config.yaml
model: "image captioner"
dataset: "regions of photos with short descriptions (Visual Genome)"
train_examples: 101725
image_size: 48
crop_scale_min: 1
horizontal_flip: true
tokenizer: "word"
vocab_size: 6471
encoder_arch: "nf_resnet"
encoder_norm: "none_scaled_ws"
encoder_activation: "leaky_relu"
encoder_drop_path: 0.05
encoder_depths: [4, 8, 4]
encoder_kernel_size: 3
encoder_stem: "deep"
encoder_avg_pool_shortcut: false
encoder_widths: [64, 96, 144]
encoder_residual_scale: 0.3
fusion: "prefix"
decoder_width: 128
decoder_layers: 12
decoder_norm: "layernorm"
decoder_norm_position: "pre"
decoder_activation: "swiglu"
decoder_mlp_ratio: 3
decoder_head_dim: 64
decoder_fused_qkv: false
decoder_bias: "all"
decoder_qk_norm: false
decoder_parallel_block: false
decoder_inner_norm: false
decoder_positions: "rope"
decoder_prefix_bidirectional: false
decoder_connector: "linear"
decoder_tie_embeddings: true
init: "kaiming_normal"
residual_init: "zero_last"
optimizer: "soap"
beta2: 0.99
lr: 0.0032
beta1: 0.95
shampoo_beta: 0.95
eps: 1e-08
precondition_frequency: 16
max_precond_dim: 1024
one_sided: false
adamw_lr_other_params: 0.0023
grad_clip: 1.0
gradient_centralization: true
steps: 4500
batch_size: 128
epochs: 5.7
lr_schedule: "cosine"
final_lr_fraction: 0.05
warmup_steps: 450
weight_decay: 0.5
adamw_weight_decay_other_params: 0.01
Rows from block 3 of the text decoder of a small image captioner, named by matrix and row number. Rows with one number belong to one neuron. Each number is 200 + 20 x the weight over its row's rms, rounded and kept within 0 to 999. All counts start at 0.
After each neuron's rows are labels from the 100 texts, of 14976, where the neuron reaches its largest size: "tokens" is the input token at the peak. Only what is clearly more common there than usual is listed. The data: regions of photos with short descriptions (Visual Genome). In brackets: how many of the 100.
# gate: MLP gate (decoder.blocks.3.mlp.gate.weight, 384x128), inputs 0-63
# fc1: MLP up (decoder.blocks.3.mlp.fc1.weight, 384x128), inputs 0-63
# fc2: MLP down (decoder.blocks.3.mlp.fc2.weight, 128x384, transposed), outputs 0-63

gate.267,211,206,182,211,206,196,166,223,235,183,229,240,204,213,172,156,184,206,213,205,231,222,193,198,202,199,189,202,193,220,192,180,192,180,175,217,244,202,167,216,214,179,175,219,210,191,223,194,196,210,198,200,190,193,214,185,192,205,227,192,213,210,203,151
fc1.267,209,196,248,203,213,198,192,239,184,196,232,217,245,182,162,192,175,250,190,207,182,202,231,198,201,197,190,195,177,198,180,201,202,215,216,242,203,225,196,207,234,211,190,197,193,207,226,169,204,187,163,190,186,196,164,207,164,189,214,180,222,208,231,194
fc2.267,221,198,198,205,209,208,198,207,213,217,193,209,168,188,210,208,221,208,209,164,220,211,201,217,181,228,173,185,222,200,195,218,191,212,169,195,175,230,205,187,191,210,166,230,166,217,201,159,213,243,203,187,176,203,208,231,198,188,171,219,216,183,167,187
tokens: "the" (27); "stack" (16)

gate.77,220,220,224,209,182,225,199,183,192,193,212,214,241,181,216,167,167,209,179,223,227,202,203,162,183,195,225,191,218,161,208,182,190,251,160,188,204,177,225,206,154,214,208,181,178,186,222,189,199,171,213,187,210,177,235,217,197,179,158,208,218,181,201,220
fc1.77,173,202,197,187,171,208,160,216,191,214,215,222,195,195,204,211,185,241,171,205,215,209,219,171,170,234,237,204,243,190,192,183,204,225,218,186,201,180,242,212,194,182,219,220,224,186,203,218,203,188,220,176,212,149,161,206,178,156,184,167,243,222,182,194
fc2.77,256,193,195,195,191,219,193,170,163,179,187,186,213,178,160,226,158,187,185,221,191,174,201,214,175,196,196,203,209,200,242,200,193,209,211,207,174,209,207,212,200,186,199,193,205,199,177,228,206,183,166,198,241,196,192,175,213,197,222,206,177,199,205,203
tokens: "of" (63); "is" (16)

gate.255,184,191,222,228,209,216,191,190,156,220,209,194,172,188,230,186,214,228,231,181,211,214,180,205,204,201,198,186,200,191,213,211,236,200,210,185,175,215,162,201,200,221,204,199,192,158,180,194,194,194,198,187,183,241,168,205,215,233,192,204,224,214,203,220
fc1.255,196,191,204,219,189,204,222,229,172,221,217,185,192,229,222,206,196,200,228,176,208,196,178,150,210,183,201,208,208,203,258,176,218,217,194,175,202,205,250,184,221,207,230,197,190,170,198,176,207,181,214,192,189,181,198,190,185,191,220,183,193,177,197,199
fc2.255,186,195,197,171,199,182,191,202,194,159,211,193,222,196,217,228,215,196,180,201,180,214,224,214,223,194,182,178,145,204,184,207,151,173,186,209,201,198,216,230,208,165,212,184,219,205,205,203,204,190,188,163,202,203,234,208,234,228,210,178,177,175,169,189
tokens: "sitting" (20); "baby" (11); "open" (11); "color" (9)

gate.315,204,195,221,230,174,227,223,218,181,194,183,205,210,199,215,227,206,217,179,190,188,231,228,215,188,188,220,184,200,228,219,160,192,149,204,186,207,204,185,176,222,182,199,194,177,217,188,226,246,232,199,212,198,235,221,240,184,209,225,175,155,196,198,197
fc1.315,198,191,189,161,214,181,198,192,204,193,209,193,193,180,174,179,169,179,238,196,214,198,203,195,241,181,181,213,189,211,201,231,207,235,175,203,178,187,232,222,199,207,219,169,207,207,205,181,165,193,211,214,194,192,174,184,182,173,163,230,208,208,166,237
fc2.315,205,179,157,173,210,209,233,209,210,218,200,203,210,171,170,246,203,173,195,184,216,196,193,166,193,205,202,215,156,167,213,219,205,191,206,206,192,207,206,188,167,212,196,197,194,206,219,188,193,206,227,227,218,231,190,166,208,182,225,225,232,202,184,216
tokens: "soccer" (28); "frisbee" (26); "big" (8)

gate.379,201,207,197,199,181,198,193,192,214,196,238,200,207,184,222,204,174,186,173,209,226,217,225,219,210,181,198,199,223,188,193,195,205,189,183,248,225,183,228,197,216,179,230,197,142,208,174,203,191,179,187,224,230,229,209,209,233,207,183,211,197,218,200,171
fc1.379,194,205,204,197,222,233,212,185,181,219,181,205,194,198,185,185,208,199,209,196,193,180,197,174,192,215,203,211,183,212,207,202,184,204,214,154,195,220,189,191,188,233,178,236,222,189,226,202,228,206,217,182,193,168,210,181,184,205,207,174,184,204,195,216
fc2.379,174,169,207,212,222,212,203,180,177,172,184,221,228,225,218,175,186,223,227,157,188,149,211,241,189,210,202,192,194,174,206,182,198,214,189,215,189,173,174,214,223,231,193,191,182,218,189,187,156,229,203,183,202,181,203,187,188,178,222,186,175,158,165,206
tokens: "part" (59); "pair" (40)

gate.182,197,196,160,226,181,202,192,189,219,176,195,211,229,218,221,183,192,216,208,182,201,211,176,205,191,193,192,172,221,197,190,162,210,212,259,201,188,173,231,206,214,163,185,214,228,185,202,189,196,178,196,176,178,181,164,214,195,185,189,197,196,174,194,232
fc1.182,227,169,232,182,211,194,197,197,183,213,202,177,202,198,184,213,226,170,195,193,213,195,178,193,184,216,204,246,186,241,201,226,187,170,195,191,198,240,172,200,182,246,199,188,184,220,202,200,198,189,206,227,214,217,207,187,196,203,196,187,195,230,179,191
fc2.182,216,173,215,204,200,211,195,195,214,204,161,166,191,228,180,201,226,180,183,188,228,175,215,214,181,180,192,192,194,177,222,215,208,224,189,180,229,203,191,219,161,226,185,212,193,211,177,212,209,235,225,175,226,172,217,208,206,201,196,211,207,204,213,207
tokens: "of" (36); "color" (22); "cheese" (14); "visible" (12)

gate.94,203,210,177,207,198,207,237,191,188,206,186,194,216,225,217,203,214,191,232,179,223,232,176,193,219,169,190,212,217,175,181,224,209,201,224,199,174,198,212,172,202,155,213,247,211,200,195,193,210,205,172,216,178,163,215,162,195,203,187,184,193,219,241,209
fc1.94,208,172,221,201,160,176,159,227,222,208,204,179,185,196,219,172,210,222,222,223,183,160,243,192,204,187,214,192,188,231,211,178,221,208,215,182,219,203,166,201,200,229,181,201,232,189,208,217,188,199,208,219,171,229,185,199,222,175,224,229,206,224,204,201
fc2.94,185,162,205,226,189,183,202,179,188,192,220,172,213,197,186,215,229,205,209,198,217,189,199,204,239,177,197,236,206,183,224,213,197,197,226,217,196,191,231,190,202,211,178,182,219,237,205,204,235,178,203,170,185,224,203,194,256,231,238,199,202,186,224,172
tokens: "<end>" (54); "." (31)

gate.288,206,207,191,183,215,183,171,171,213,252,181,189,201,172,201,225,170,161,164,182,204,210,202,209,218,193,210,212,196,178,196,182,214,172,188,222,174,198,243,198,209,159,176,185,198,182,182,247,188,204,203,177,203,248,168,194,219,173,172,235,178,175,206,195
fc1.288,195,205,222,205,206,160,210,180,229,203,223,203,193,174,223,224,183,179,197,218,242,195,205,204,211,183,215,224,172,196,170,195,229,172,171,220,174,217,197,188,211,179,139,226,191,171,196,213,212,195,188,197,227,213,224,187,194,195,191,192,199,227,214,205
fc2.288,209,189,225,197,238,192,185,178,209,185,222,207,203,214,198,177,174,186,182,174,224,197,208,209,196,207,220,207,204,167,234,160,198,178,186,191,173,212,245,191,199,177,185,196,201,214,203,185,178,222,204,186,241,220,176,204,197,185,172,180,209,218,202,196
tokens: "of" (95)

gate.290,208,204,197,206,202,208,180,180,210,211,184,210,190,208,196,209,198,207,206,157,164,174,208,186,198,211,223,222,204,203,186,194,192,207,210,183,201,235,208,191,186,248,191,206,199,224,177,201,222,179,230,227,204,172,211,185,221,202,207,187,194,170,169,231
fc1.290,176,189,201,170,189,178,216,228,172,207,188,167,190,186,179,227,219,206,206,220,219,218,213,236,219,185,199,173,177,179,181,211,206,196,205,212,193,191,158,248,235,206,216,189,201,208,240,191,178,227,217,212,194,237,196,220,152,213,203,199,187,238,195,155
fc2.290,207,217,217,186,187,209,219,256,221,179,232,234,194,213,171,158,159,205,180,219,192,231,183,205,212,188,235,182,169,205,178,232,227,179,227,230,163,191,172,218,197,204,224,205,191,183,210,227,188,177,188,226,185,211,197,199,183,209,218,220,202,200,215,205
tokens: "at" (32); "on" (15); "by" (11); "sitting" (9)

gate.118,193,225,196,200,178,198,188,229,201,189,242,188,204,209,211,176,180,227,172,205,195,195,169,191,206,153,188,173,197,232,161,178,204,192,193,185,201,163,210,187,165,222,184,201,252,191,231,236,223,216,176,202,197,215,229,165,213,181,185,193,205,222,186,222
fc1.118,226,219,204,189,176,198,161,211,185,199,170,213,182,187,192,207,200,192,200,191,207,172,225,223,216,185,198,209,209,211,201,182,199,216,214,185,208,220,234,212,197,221,177,205,180,221,181,183,217,178,175,172,215,176,204,174,197,168,214,189,220,202,219,189
fc2.118,176,189,174,210,200,193,185,199,214,199,177,220,208,224,192,219,194,212,188,135,207,195,190,198,206,217,188,217,161,220,237,205,169,242,180,191,176,213,192,203,202,200,185,176,208,233,202,230,206,205,207,186,193,202,181,192,202,205,206,162,212,216,181,179
tokens: "<end>" (75); "." (19)

gate.295,230,193,226,228,169,199,215,184,205,207,203,175,181,212,183,201,202,189,215,198,181,204,227,191,182,210,228,159,215,208,203,221,203,205,172,167,197,207,218,212,209,215,173,203,199,206,183,222,162,235,214,165,206,197,181,159,161,238,202,202,230,192,172,227
fc1.295,208,188,199,180,163,201,247,190,206,210,206,159,213,204,188,218,218,213,232,221,181,184,213,205,211,231,215,200,220,169,197,212,202,214,207,221,222,228,194,212,224,213,181,208,198,201,199,220,215,197,209,203,207,217,219,205,196,235,191,188,190,193,167,219
fc2.295,208,223,221,155,236,200,239,214,206,224,218,206,216,182,195,198,184,191,196,221,175,243,187,200,175,213,234,193,199,195,217,226,204,227,210,219,230,186,190,186,188,214,223,159,182,184,212,233,202,211,229,185,186,198,201,214,184,186,213,223,191,217,214,201
tokens: "the" (46); "next" (46)

gate.130,194,202,191,201,159,200,215,203,182,170,210,217,220,183,192,223,198,205,205,229,162,221,211,194,190,196,180,200,208,172,162,189,198,226,217,187,241,193,231,198,237,217,191,202,216,182,194,187,211,171,198,198,191,172,199,213,239,185,151,179,203,155,163,179
fc1.130,199,185,205,193,188,196,180,207,220,178,201,175,154,204,202,215,183,173,209,163,212,229,202,185,195,219,222,177,212,211,249,171,204,206,195,211,212,225,216,208,160,232,187,188,204,205,197,200,191,245,209,197,165,179,210,216,176,195,211,206,217,227,230,235
fc2.130,191,206,194,201,195,220,208,184,196,206,203,220,197,206,206,199,207,243,176,209,224,196,175,230,227,240,204,201,160,201,183,184,213,202,172,213,212,235,190,204,210,166,248,172,208,181,201,208,212,144,202,205,190,190,202,222,196,200,172,184,188,195,213,187
tokens: "of" (53); "from" (19)

gate.252,204,186,190,212,186,199,186,191,204,198,194,213,224,203,202,190,207,182,201,199,194,178,184,204,166,224,201,168,171,210,214,178,206,191,212,189,135,244,222,178,176,212,207,224,210,198,174,181,220,184,215,247,156,196,197,219,230,220,195,160,171,179,181,193
fc1.252,210,195,197,224,186,198,212,179,217,204,190,198,225,210,199,166,199,204,192,216,219,188,181,206,172,228,184,184,173,196,215,165,226,211,203,191,162,229,210,194,160,170,191,202,195,168,170,194,199,182,199,218,165,181,177,211,208,215,215,154,181,186,190,202
fc2.252,188,164,215,227,204,209,210,175,201,212,215,221,190,210,212,222,232,212,199,178,174,164,194,172,220,207,190,180,196,192,215,221,193,179,208,176,186,201,203,197,166,170,188,203,196,190,163,179,184,225,203,221,233,189,208,170,195,227,167,195,184,192,193,214
tokens: "are" (61); "between" (26); "behind" (7)

gate.353,210,184,218,237,210,220,165,214,191,193,205,203,198,178,214,227,206,209,149,202,216,183,191,209,193,186,203,203,201,200,199,184,196,199,175,179,216,233,187,208,212,167,202,209,236,192,190,205,200,204,217,221,178,219,181,213,196,189,234,221,184,221,221,188
fc1.353,216,200,225,221,192,186,182,222,193,230,193,238,207,151,209,181,192,205,229,222,184,170,211,173,218,168,195,200,215,202,209,228,196,221,200,216,175,184,223,211,181,220,166,150,194,186,180,187,187,207,213,177,208,232,196,185,188,188,196,187,192,232,213,167
fc2.353,169,187,198,217,209,177,200,191,200,210,222,211,195,175,184,200,168,221,203,214,207,214,224,249,241,189,208,183,196,166,187,252,193,205,172,181,179,167,223,224,214,229,208,209,217,191,225,185,234,178,200,199,209,189,196,159,222,208,183,177,213,194,227,204
tokens: "of" (45); "on" (29); "blinds" (17)

gate.102,201,186,210,196,204,195,199,230,183,189,179,220,180,225,193,208,206,201,155,197,170,210,198,194,189,203,162,206,254,190,201,230,202,208,186,211,206,190,187,270,235,207,218,221,211,190,215,176,155,206,172,204,194,206,174,188,195,229,163,196,165,206,220,185
fc1.102,188,208,192,154,188,186,208,214,198,195,204,184,204,182,182,173,199,208,208,231,210,172,181,241,206,194,191,184,195,232,184,203,200,204,220,192,209,201,244,183,198,191,210,194,194,175,176,183,219,169,202,205,206,188,211,180,189,163,241,203,199,222,188,190
fc2.102,173,203,156,183,227,188,203,188,205,196,190,214,225,179,200,190,206,199,177,186,196,158,183,181,171,218,215,195,204,209,165,185,195,177,225,241,206,199,180,194,195,184,216,198,188,248,230,229,205,209,191,208,212,201,166,231,193,164,168,191,190,199,237,180
tokens: "the" (37); "to" (35); "a" (22)

gate.265,198,177,218,211,205,161,200,175,207,219,217,198,206,178,187,200,228,172,238,195,173,222,193,220,195,189,221,152,225,193,201,204,201,205,234,225,181,176,214,202,205,211,220,196,184,209,223,211,199,158,180,199,192,227,206,195,212,204,184,176,204,207,188,175
fc1.265,248,196,222,155,214,189,180,212,187,203,168,204,192,195,200,186,222,205,185,167,208,196,191,217,176,189,208,211,206,172,199,211,176,199,225,197,188,194,170,163,184,194,189,219,236,239,196,185,216,213,183,218,243,219,185,191,195,177,161,236,167,185,170,181
fc2.265,188,201,230,180,171,189,178,178,204,213,188,192,203,187,212,241,174,203,151,175,213,190,196,203,186,219,164,246,225,187,213,196,196,193,198,185,207,184,215,231,198,224,200,212,227,192,218,209,193,188,217,185,183,205,189,169,199,195,219,195,203,206,211,216
tokens: "from" (43); "above" (13); "and" (8)

gate.155,190,173,211,182,216,179,238,225,177,194,226,181,257,182,202,194,186,224,162,211,205,168,206,214,225,207,183,190,185,179,184,209,198,173,185,208,171,210,186,190,240,233,189,187,224,183,210,207,192,164,192,231,189,214,175,207,202,214,160,210,194,179,188,196
fc1.155,222,210,196,242,199,202,191,165,188,193,193,202,194,180,194,191,214,201,255,192,188,219,223,184,222,201,220,211,235,199,206,208,185,232,214,195,189,185,223,182,198,201,183,212,153,212,207,205,207,214,171,203,176,185,209,203,217,167,262,182,175,189,194,197
fc2.155,203,192,162,203,209,230,178,218,201,236,197,204,207,211,183,209,204,211,208,182,169,197,186,198,186,200,210,200,192,214,203,183,213,200,235,183,203,229,206,188,150,184,197,209,222,219,196,242,199,197,230,234,202,215,213,210,184,193,223,179,193,187,230,196
tokens: "<end>" (54); "." (45)

gate.179,181,193,209,230,190,211,207,188,218,171,201,195,178,193,224,238,168,231,193,225,183,225,218,198,200,189,204,189,210,185,198,177,184,229,202,224,184,201,199,163,174,171,211,221,175,204,208,229,194,208,197,192,187,192,176,195,200,206,243,217,231,201,231,209
fc1.179,205,205,217,177,182,229,200,196,189,195,207,186,202,248,181,173,209,214,212,214,226,230,199,209,176,220,228,230,160,157,228,206,223,203,220,185,210,210,191,207,193,202,199,222,232,155,186,184,226,176,183,238,220,199,240,178,153,204,196,205,229,222,229,190
fc2.179,180,205,168,234,206,201,207,163,236,236,203,209,201,214,177,204,195,191,165,231,206,219,187,209,177,209,204,190,205,207,170,199,179,196,199,200,194,212,210,176,175,198,191,222,229,203,209,210,155,174,192,230,192,188,192,191,224,191,174,203,215,218,229,229
tokens: "at" (72); "to" (13)

gate.320,194,198,196,205,172,181,197,174,215,154,193,189,192,200,224,215,191,182,226,189,205,174,181,220,205,213,180,191,210,201,211,197,212,214,173,148,205,190,212,214,229,191,233,181,200,193,183,212,201,161,189,187,159,254,159,191,212,191,231,213,191,180,191,198
fc1.320,189,181,235,193,187,206,191,197,199,185,219,221,205,155,226,202,178,218,190,187,212,191,200,211,222,208,172,153,197,215,181,211,230,204,211,206,165,204,187,189,227,234,214,228,198,204,205,149,182,213,210,208,190,218,201,210,193,179,181,204,200,243,189,211
fc2.320,215,176,239,214,205,180,171,204,210,210,200,243,189,192,188,201,214,180,196,178,221,216,175,208,260,202,225,196,208,229,197,187,205,208,210,223,214,239,200,191,234,233,173,202,207,195,200,152,198,238,213,196,214,217,186,216,158,190,244,190,192,182,158,197
tokens: "part" (30); "tie" (16); "lying" (9)

gate.195,189,217,225,183,190,200,247,189,195,198,185,196,196,173,227,153,200,181,207,197,221,171,170,203,211,209,167,188,217,193,203,231,200,187,200,196,180,214,178,214,161,199,200,192,188,201,214,189,196,193,203,213,200,231,175,236,191,183,187,198,227,170,224,178
fc1.195,224,206,184,191,224,211,176,199,201,193,216,205,194,223,198,178,192,189,206,182,192,218,173,188,159,222,230,193,179,215,222,175,206,237,174,170,198,210,190,198,232,229,168,221,178,209,208,233,180,189,206,182,194,196,217,185,158,198,173,186,196,182,228,196
fc2.195,203,205,160,184,191,200,177,203,240,204,212,213,203,227,198,202,240,202,195,170,206,196,188,233,185,197,185,204,211,187,175,192,204,221,193,179,201,216,207,186,215,167,191,205,213,215,168,202,173,203,215,164,153,203,195,195,188,253,180,208,160,204,168,218
tokens: "<end>" (91); "." (8)

gate.324,173,213,189,192,159,183,199,210,162,173,168,216,197,210,154,208,182,193,220,229,195,175,208,225,169,184,215,175,191,183,186,198,208,213,201,161,208,185,208,181,223,235,202,228,214,206,206,227,200,224,188,215,183,186,162,179,211,206,164,191,232,201,205,203
fc1.324,183,239,196,220,191,217,167,188,148,183,159,214,222,211,172,203,183,211,190,239,176,152,200,192,171,175,203,159,209,158,175,213,182,198,196,186,216,198,225,190,164,214,202,215,204,207,184,219,217,229,206,207,206,206,185,175,220,207,161,177,221,211,178,203
fc2.324,225,175,203,208,188,186,170,196,180,203,205,218,204,217,211,196,212,192,204,201,223,216,157,231,190,206,214,222,227,196,215,217,211,210,186,199,199,229,186,213,224,200,214,188,231,155,194,192,230,180,224,208,223,190,197,154,158,190,207,185,175,208,199,210
tokens: "sitting" (64); "plate" (17)

gate.365,220,199,191,183,213,174,216,179,204,226,210,212,201,194,183,211,188,190,197,214,171,203,180,250,206,174,205,185,210,216,175,193,214,183,212,219,211,185,214,178,242,195,204,194,223,191,223,189,190,240,187,195,228,192,181,203,215,198,188,197,179,200,181,224
fc1.365,190,200,177,244,187,206,229,183,230,159,221,174,200,213,205,214,229,179,220,175,222,187,221,170,196,207,227,205,183,214,203,201,199,199,212,176,195,198,213,228,191,215,186,193,212,253,192,190,207,190,251,216,183,221,206,192,203,218,244,222,202,196,183,184
fc2.365,223,166,199,173,184,222,186,206,205,232,174,193,229,199,235,200,205,222,188,189,184,215,197,211,178,185,192,255,224,205,216,221,211,189,178,200,176,207,213,191,204,198,192,203,201,184,148,236,219,181,190,225,190,215,214,191,223,184,233,214,197,199,172,193
tokens: "<end>" (65); "in" (21); "by" (8)

gate.84,206,185,211,212,135,197,172,177,235,219,221,190,185,216,224,198,216,215,180,186,206,199,204,184,227,208,224,191,203,181,198,202,205,200,215,190,209,191,219,180,204,205,232,196,253,194,215,193,190,179,181,185,173,204,211,171,187,188,175,175,189,196,195,254
fc1.84,233,191,221,188,220,187,224,181,170,174,199,217,197,231,176,169,159,170,198,198,185,200,187,199,159,188,220,192,181,196,204,174,216,173,190,206,204,218,164,207,232,210,205,192,147,204,174,202,165,217,235,161,215,203,231,208,230,179,212,206,188,220,211,165
fc2.84,217,165,208,186,177,230,240,224,229,211,185,224,185,197,200,249,179,197,169,189,200,214,168,210,179,166,195,220,200,186,186,180,162,225,191,200,191,211,168,215,199,205,211,211,192,169,193,210,162,210,224,236,233,221,218,211,202,146,242,198,201,177,225,242
tokens: "of" (99)

gate.244,186,207,226,195,193,197,195,228,201,210,208,222,214,182,165,184,171,211,225,171,188,172,169,204,189,200,194,184,195,218,216,207,208,195,225,252,176,207,188,208,200,216,211,230,177,191,193,229,218,199,142,208,201,199,169,232,211,158,218,186,192,210,197,220
fc1.244,226,183,179,183,212,191,220,197,211,179,203,175,189,208,211,215,217,193,200,193,211,226,199,215,235,214,214,227,215,199,186,183,194,212,193,196,231,201,196,186,238,227,216,226,180,198,224,205,183,223,201,181,191,177,211,193,192,209,179,216,200,180,217,219
fc2.244,196,189,186,183,209,196,194,214,241,162,181,181,160,197,157,192,204,225,204,204,213,206,218,183,226,193,205,232,216,223,184,190,191,239,184,203,195,233,202,215,211,216,186,206,211,236,262,225,208,185,248,187,195,212,222,198,188,204,167,220,220,179,231,190
tokens: "are" (52); "double" (13); "behind" (10); "dressed" (7)

gate.129,190,196,213,194,170,199,189,218,239,164,217,208,217,199,251,209,183,204,214,206,205,207,203,212,181,191,190,200,148,178,208,186,220,208,207,216,208,228,221,170,211,178,228,198,166,192,210,231,201,187,224,205,239,177,187,184,219,207,236,232,186,216,201,190
fc1.129,197,188,199,224,196,213,230,214,184,215,183,247,170,171,209,198,179,202,240,172,190,200,199,181,190,195,183,165,199,230,207,177,208,175,228,195,216,211,169,238,199,198,184,210,181,209,208,221,221,235,238,175,167,157,188,216,202,195,206,204,219,211,204,226
fc2.129,218,181,216,214,198,234,221,217,189,191,186,214,202,180,212,185,187,209,221,200,198,245,166,209,207,206,241,199,164,198,196,201,228,235,214,196,207,175,205,240,222,202,193,202,184,194,207,212,204,216,206,161,212,195,198,155,202,208,197,220,226,189,207,231
tokens: "part" (70); "portion" (13); "down" (9)

gate.113,202,195,173,224,214,190,188,202,143,202,173,232,209,238,191,154,223,224,236,221,212,197,197,238,177,201,177,214,180,184,215,181,168,222,200,227,217,218,202,228,198,220,157,213,183,222,190,206,215,177,179,196,178,169,217,196,223,203,189,204,221,243,199,232
fc1.113,223,164,228,211,226,180,204,204,206,213,177,191,213,194,195,185,197,207,203,235,161,174,198,192,200,201,208,190,196,173,199,161,181,202,241,181,213,205,188,205,194,208,205,176,177,267,204,181,224,196,186,212,157,185,219,214,190,174,194,196,198,235,222,200
fc2.113,210,202,234,213,191,187,200,185,200,194,187,212,176,205,188,185,143,167,191,219,208,206,212,216,202,204,158,186,214,227,209,183,225,201,207,205,186,201,202,219,205,163,214,208,195,219,190,207,231,165,187,182,217,188,229,221,198,191,221,223,189,206,182,221
tokens: "the" (24); "at" (15); "a" (12); "house" (10)

gate.234,186,195,179,194,171,200,207,209,193,205,229,183,193,215,230,205,169,209,204,200,218,230,178,187,219,202,204,203,248,205,212,227,187,232,218,249,211,188,222,200,208,170,212,195,204,175,195,176,197,217,192,220,186,231,192,187,188,185,235,236,182,193,217,186
fc1.234,215,153,201,221,196,220,200,213,201,161,218,169,220,204,226,233,195,214,204,199,171,235,207,187,206,210,206,238,213,207,175,183,233,222,219,222,204,189,193,179,191,180,226,193,175,180,198,195,202,188,153,273,159,190,215,198,214,214,184,180,199,182,196,234
fc2.234,188,178,190,201,170,196,202,224,218,161,241,217,213,189,191,184,223,214,168,216,204,214,159,210,212,199,189,217,210,199,212,245,215,211,196,201,235,208,227,163,181,229,202,205,199,196,215,222,213,178,198,183,173,227,251,184,192,224,175,194,223,202,209,219
tokens: "part" (68); "bench" (14); "portion" (12)

gate.285,233,180,185,198,191,206,190,190,200,199,217,216,226,165,234,229,217,198,168,213,216,210,184,172,223,181,235,166,196,171,194,207,229,177,209,221,170,192,214,180,208,197,194,186,198,212,177,180,202,186,217,209,188,253,236,189,186,220,181,214,179,193,170,209
fc1.285,174,180,194,199,220,193,188,208,184,211,196,217,229,185,199,184,187,157,183,186,243,188,174,187,201,236,188,151,191,188,197,203,195,212,209,187,179,226,217,221,192,201,151,227,222,222,227,202,240,197,219,197,233,195,171,206,192,211,227,194,181,216,201,191
fc2.285,170,235,227,191,229,222,210,188,212,207,197,175,222,198,204,221,206,214,218,209,211,173,216,176,183,170,206,190,167,170,236,186,199,199,208,216,203,197,200,193,209,167,190,168,244,209,185,191,210,188,200,188,183,198,205,178,213,198,176,196,190,216,213,217
tokens: "are" (59); "across" (14)

gate.348,172,202,198,220,191,214,176,209,211,202,192,207,191,161,217,211,194,257,216,200,224,195,202,194,218,188,220,236,199,214,195,197,204,161,189,223,228,158,212,197,202,216,218,190,185,194,203,213,234,204,157,206,214,218,193,201,217,184,184,206,228,189,177,186
fc1.348,219,176,224,222,212,154,209,217,201,199,215,177,234,227,199,214,185,179,194,184,170,200,194,199,210,192,170,168,212,188,198,185,203,248,231,207,171,225,192,200,205,219,167,182,206,201,191,171,162,203,210,174,171,189,177,195,176,214,203,199,168,223,216,209
fc2.348,159,201,199,178,236,199,230,200,207,152,211,198,194,193,176,215,184,214,223,170,168,201,190,202,204,181,213,191,192,218,210,186,216,219,209,194,186,223,213,214,194,182,202,192,202,206,222,210,222,240,216,197,164,190,207,207,214,198,207,167,239,223,211,222
tokens: "<end>" (81)

gate.279,201,196,205,178,203,193,229,210,170,162,197,200,191,196,222,182,198,226,190,199,206,219,227,199,219,198,179,203,206,215,191,184,218,189,186,199,180,199,253,225,202,183,196,190,211,216,217,189,204,167,176,233,168,196,193,229,210,218,190,159,172,211,182,188
fc1.279,205,218,212,232,175,196,160,200,225,191,193,172,193,205,198,218,194,172,197,193,223,193,205,180,172,222,198,215,199,186,214,223,177,204,215,211,214,223,186,222,189,201,206,212,202,185,204,206,197,214,216,183,217,206,196,179,204,175,220,223,224,203,214,196
fc2.279,196,203,222,208,218,215,189,182,177,194,167,220,231,192,182,201,227,180,203,227,182,207,212,193,207,212,199,233,228,210,204,228,164,194,176,218,202,203,211,211,234,221,240,212,203,208,231,191,210,220,218,197,202,208,172,213,183,168,193,212,165,201,197,209
tokens: "<end>" (42); "of" (30)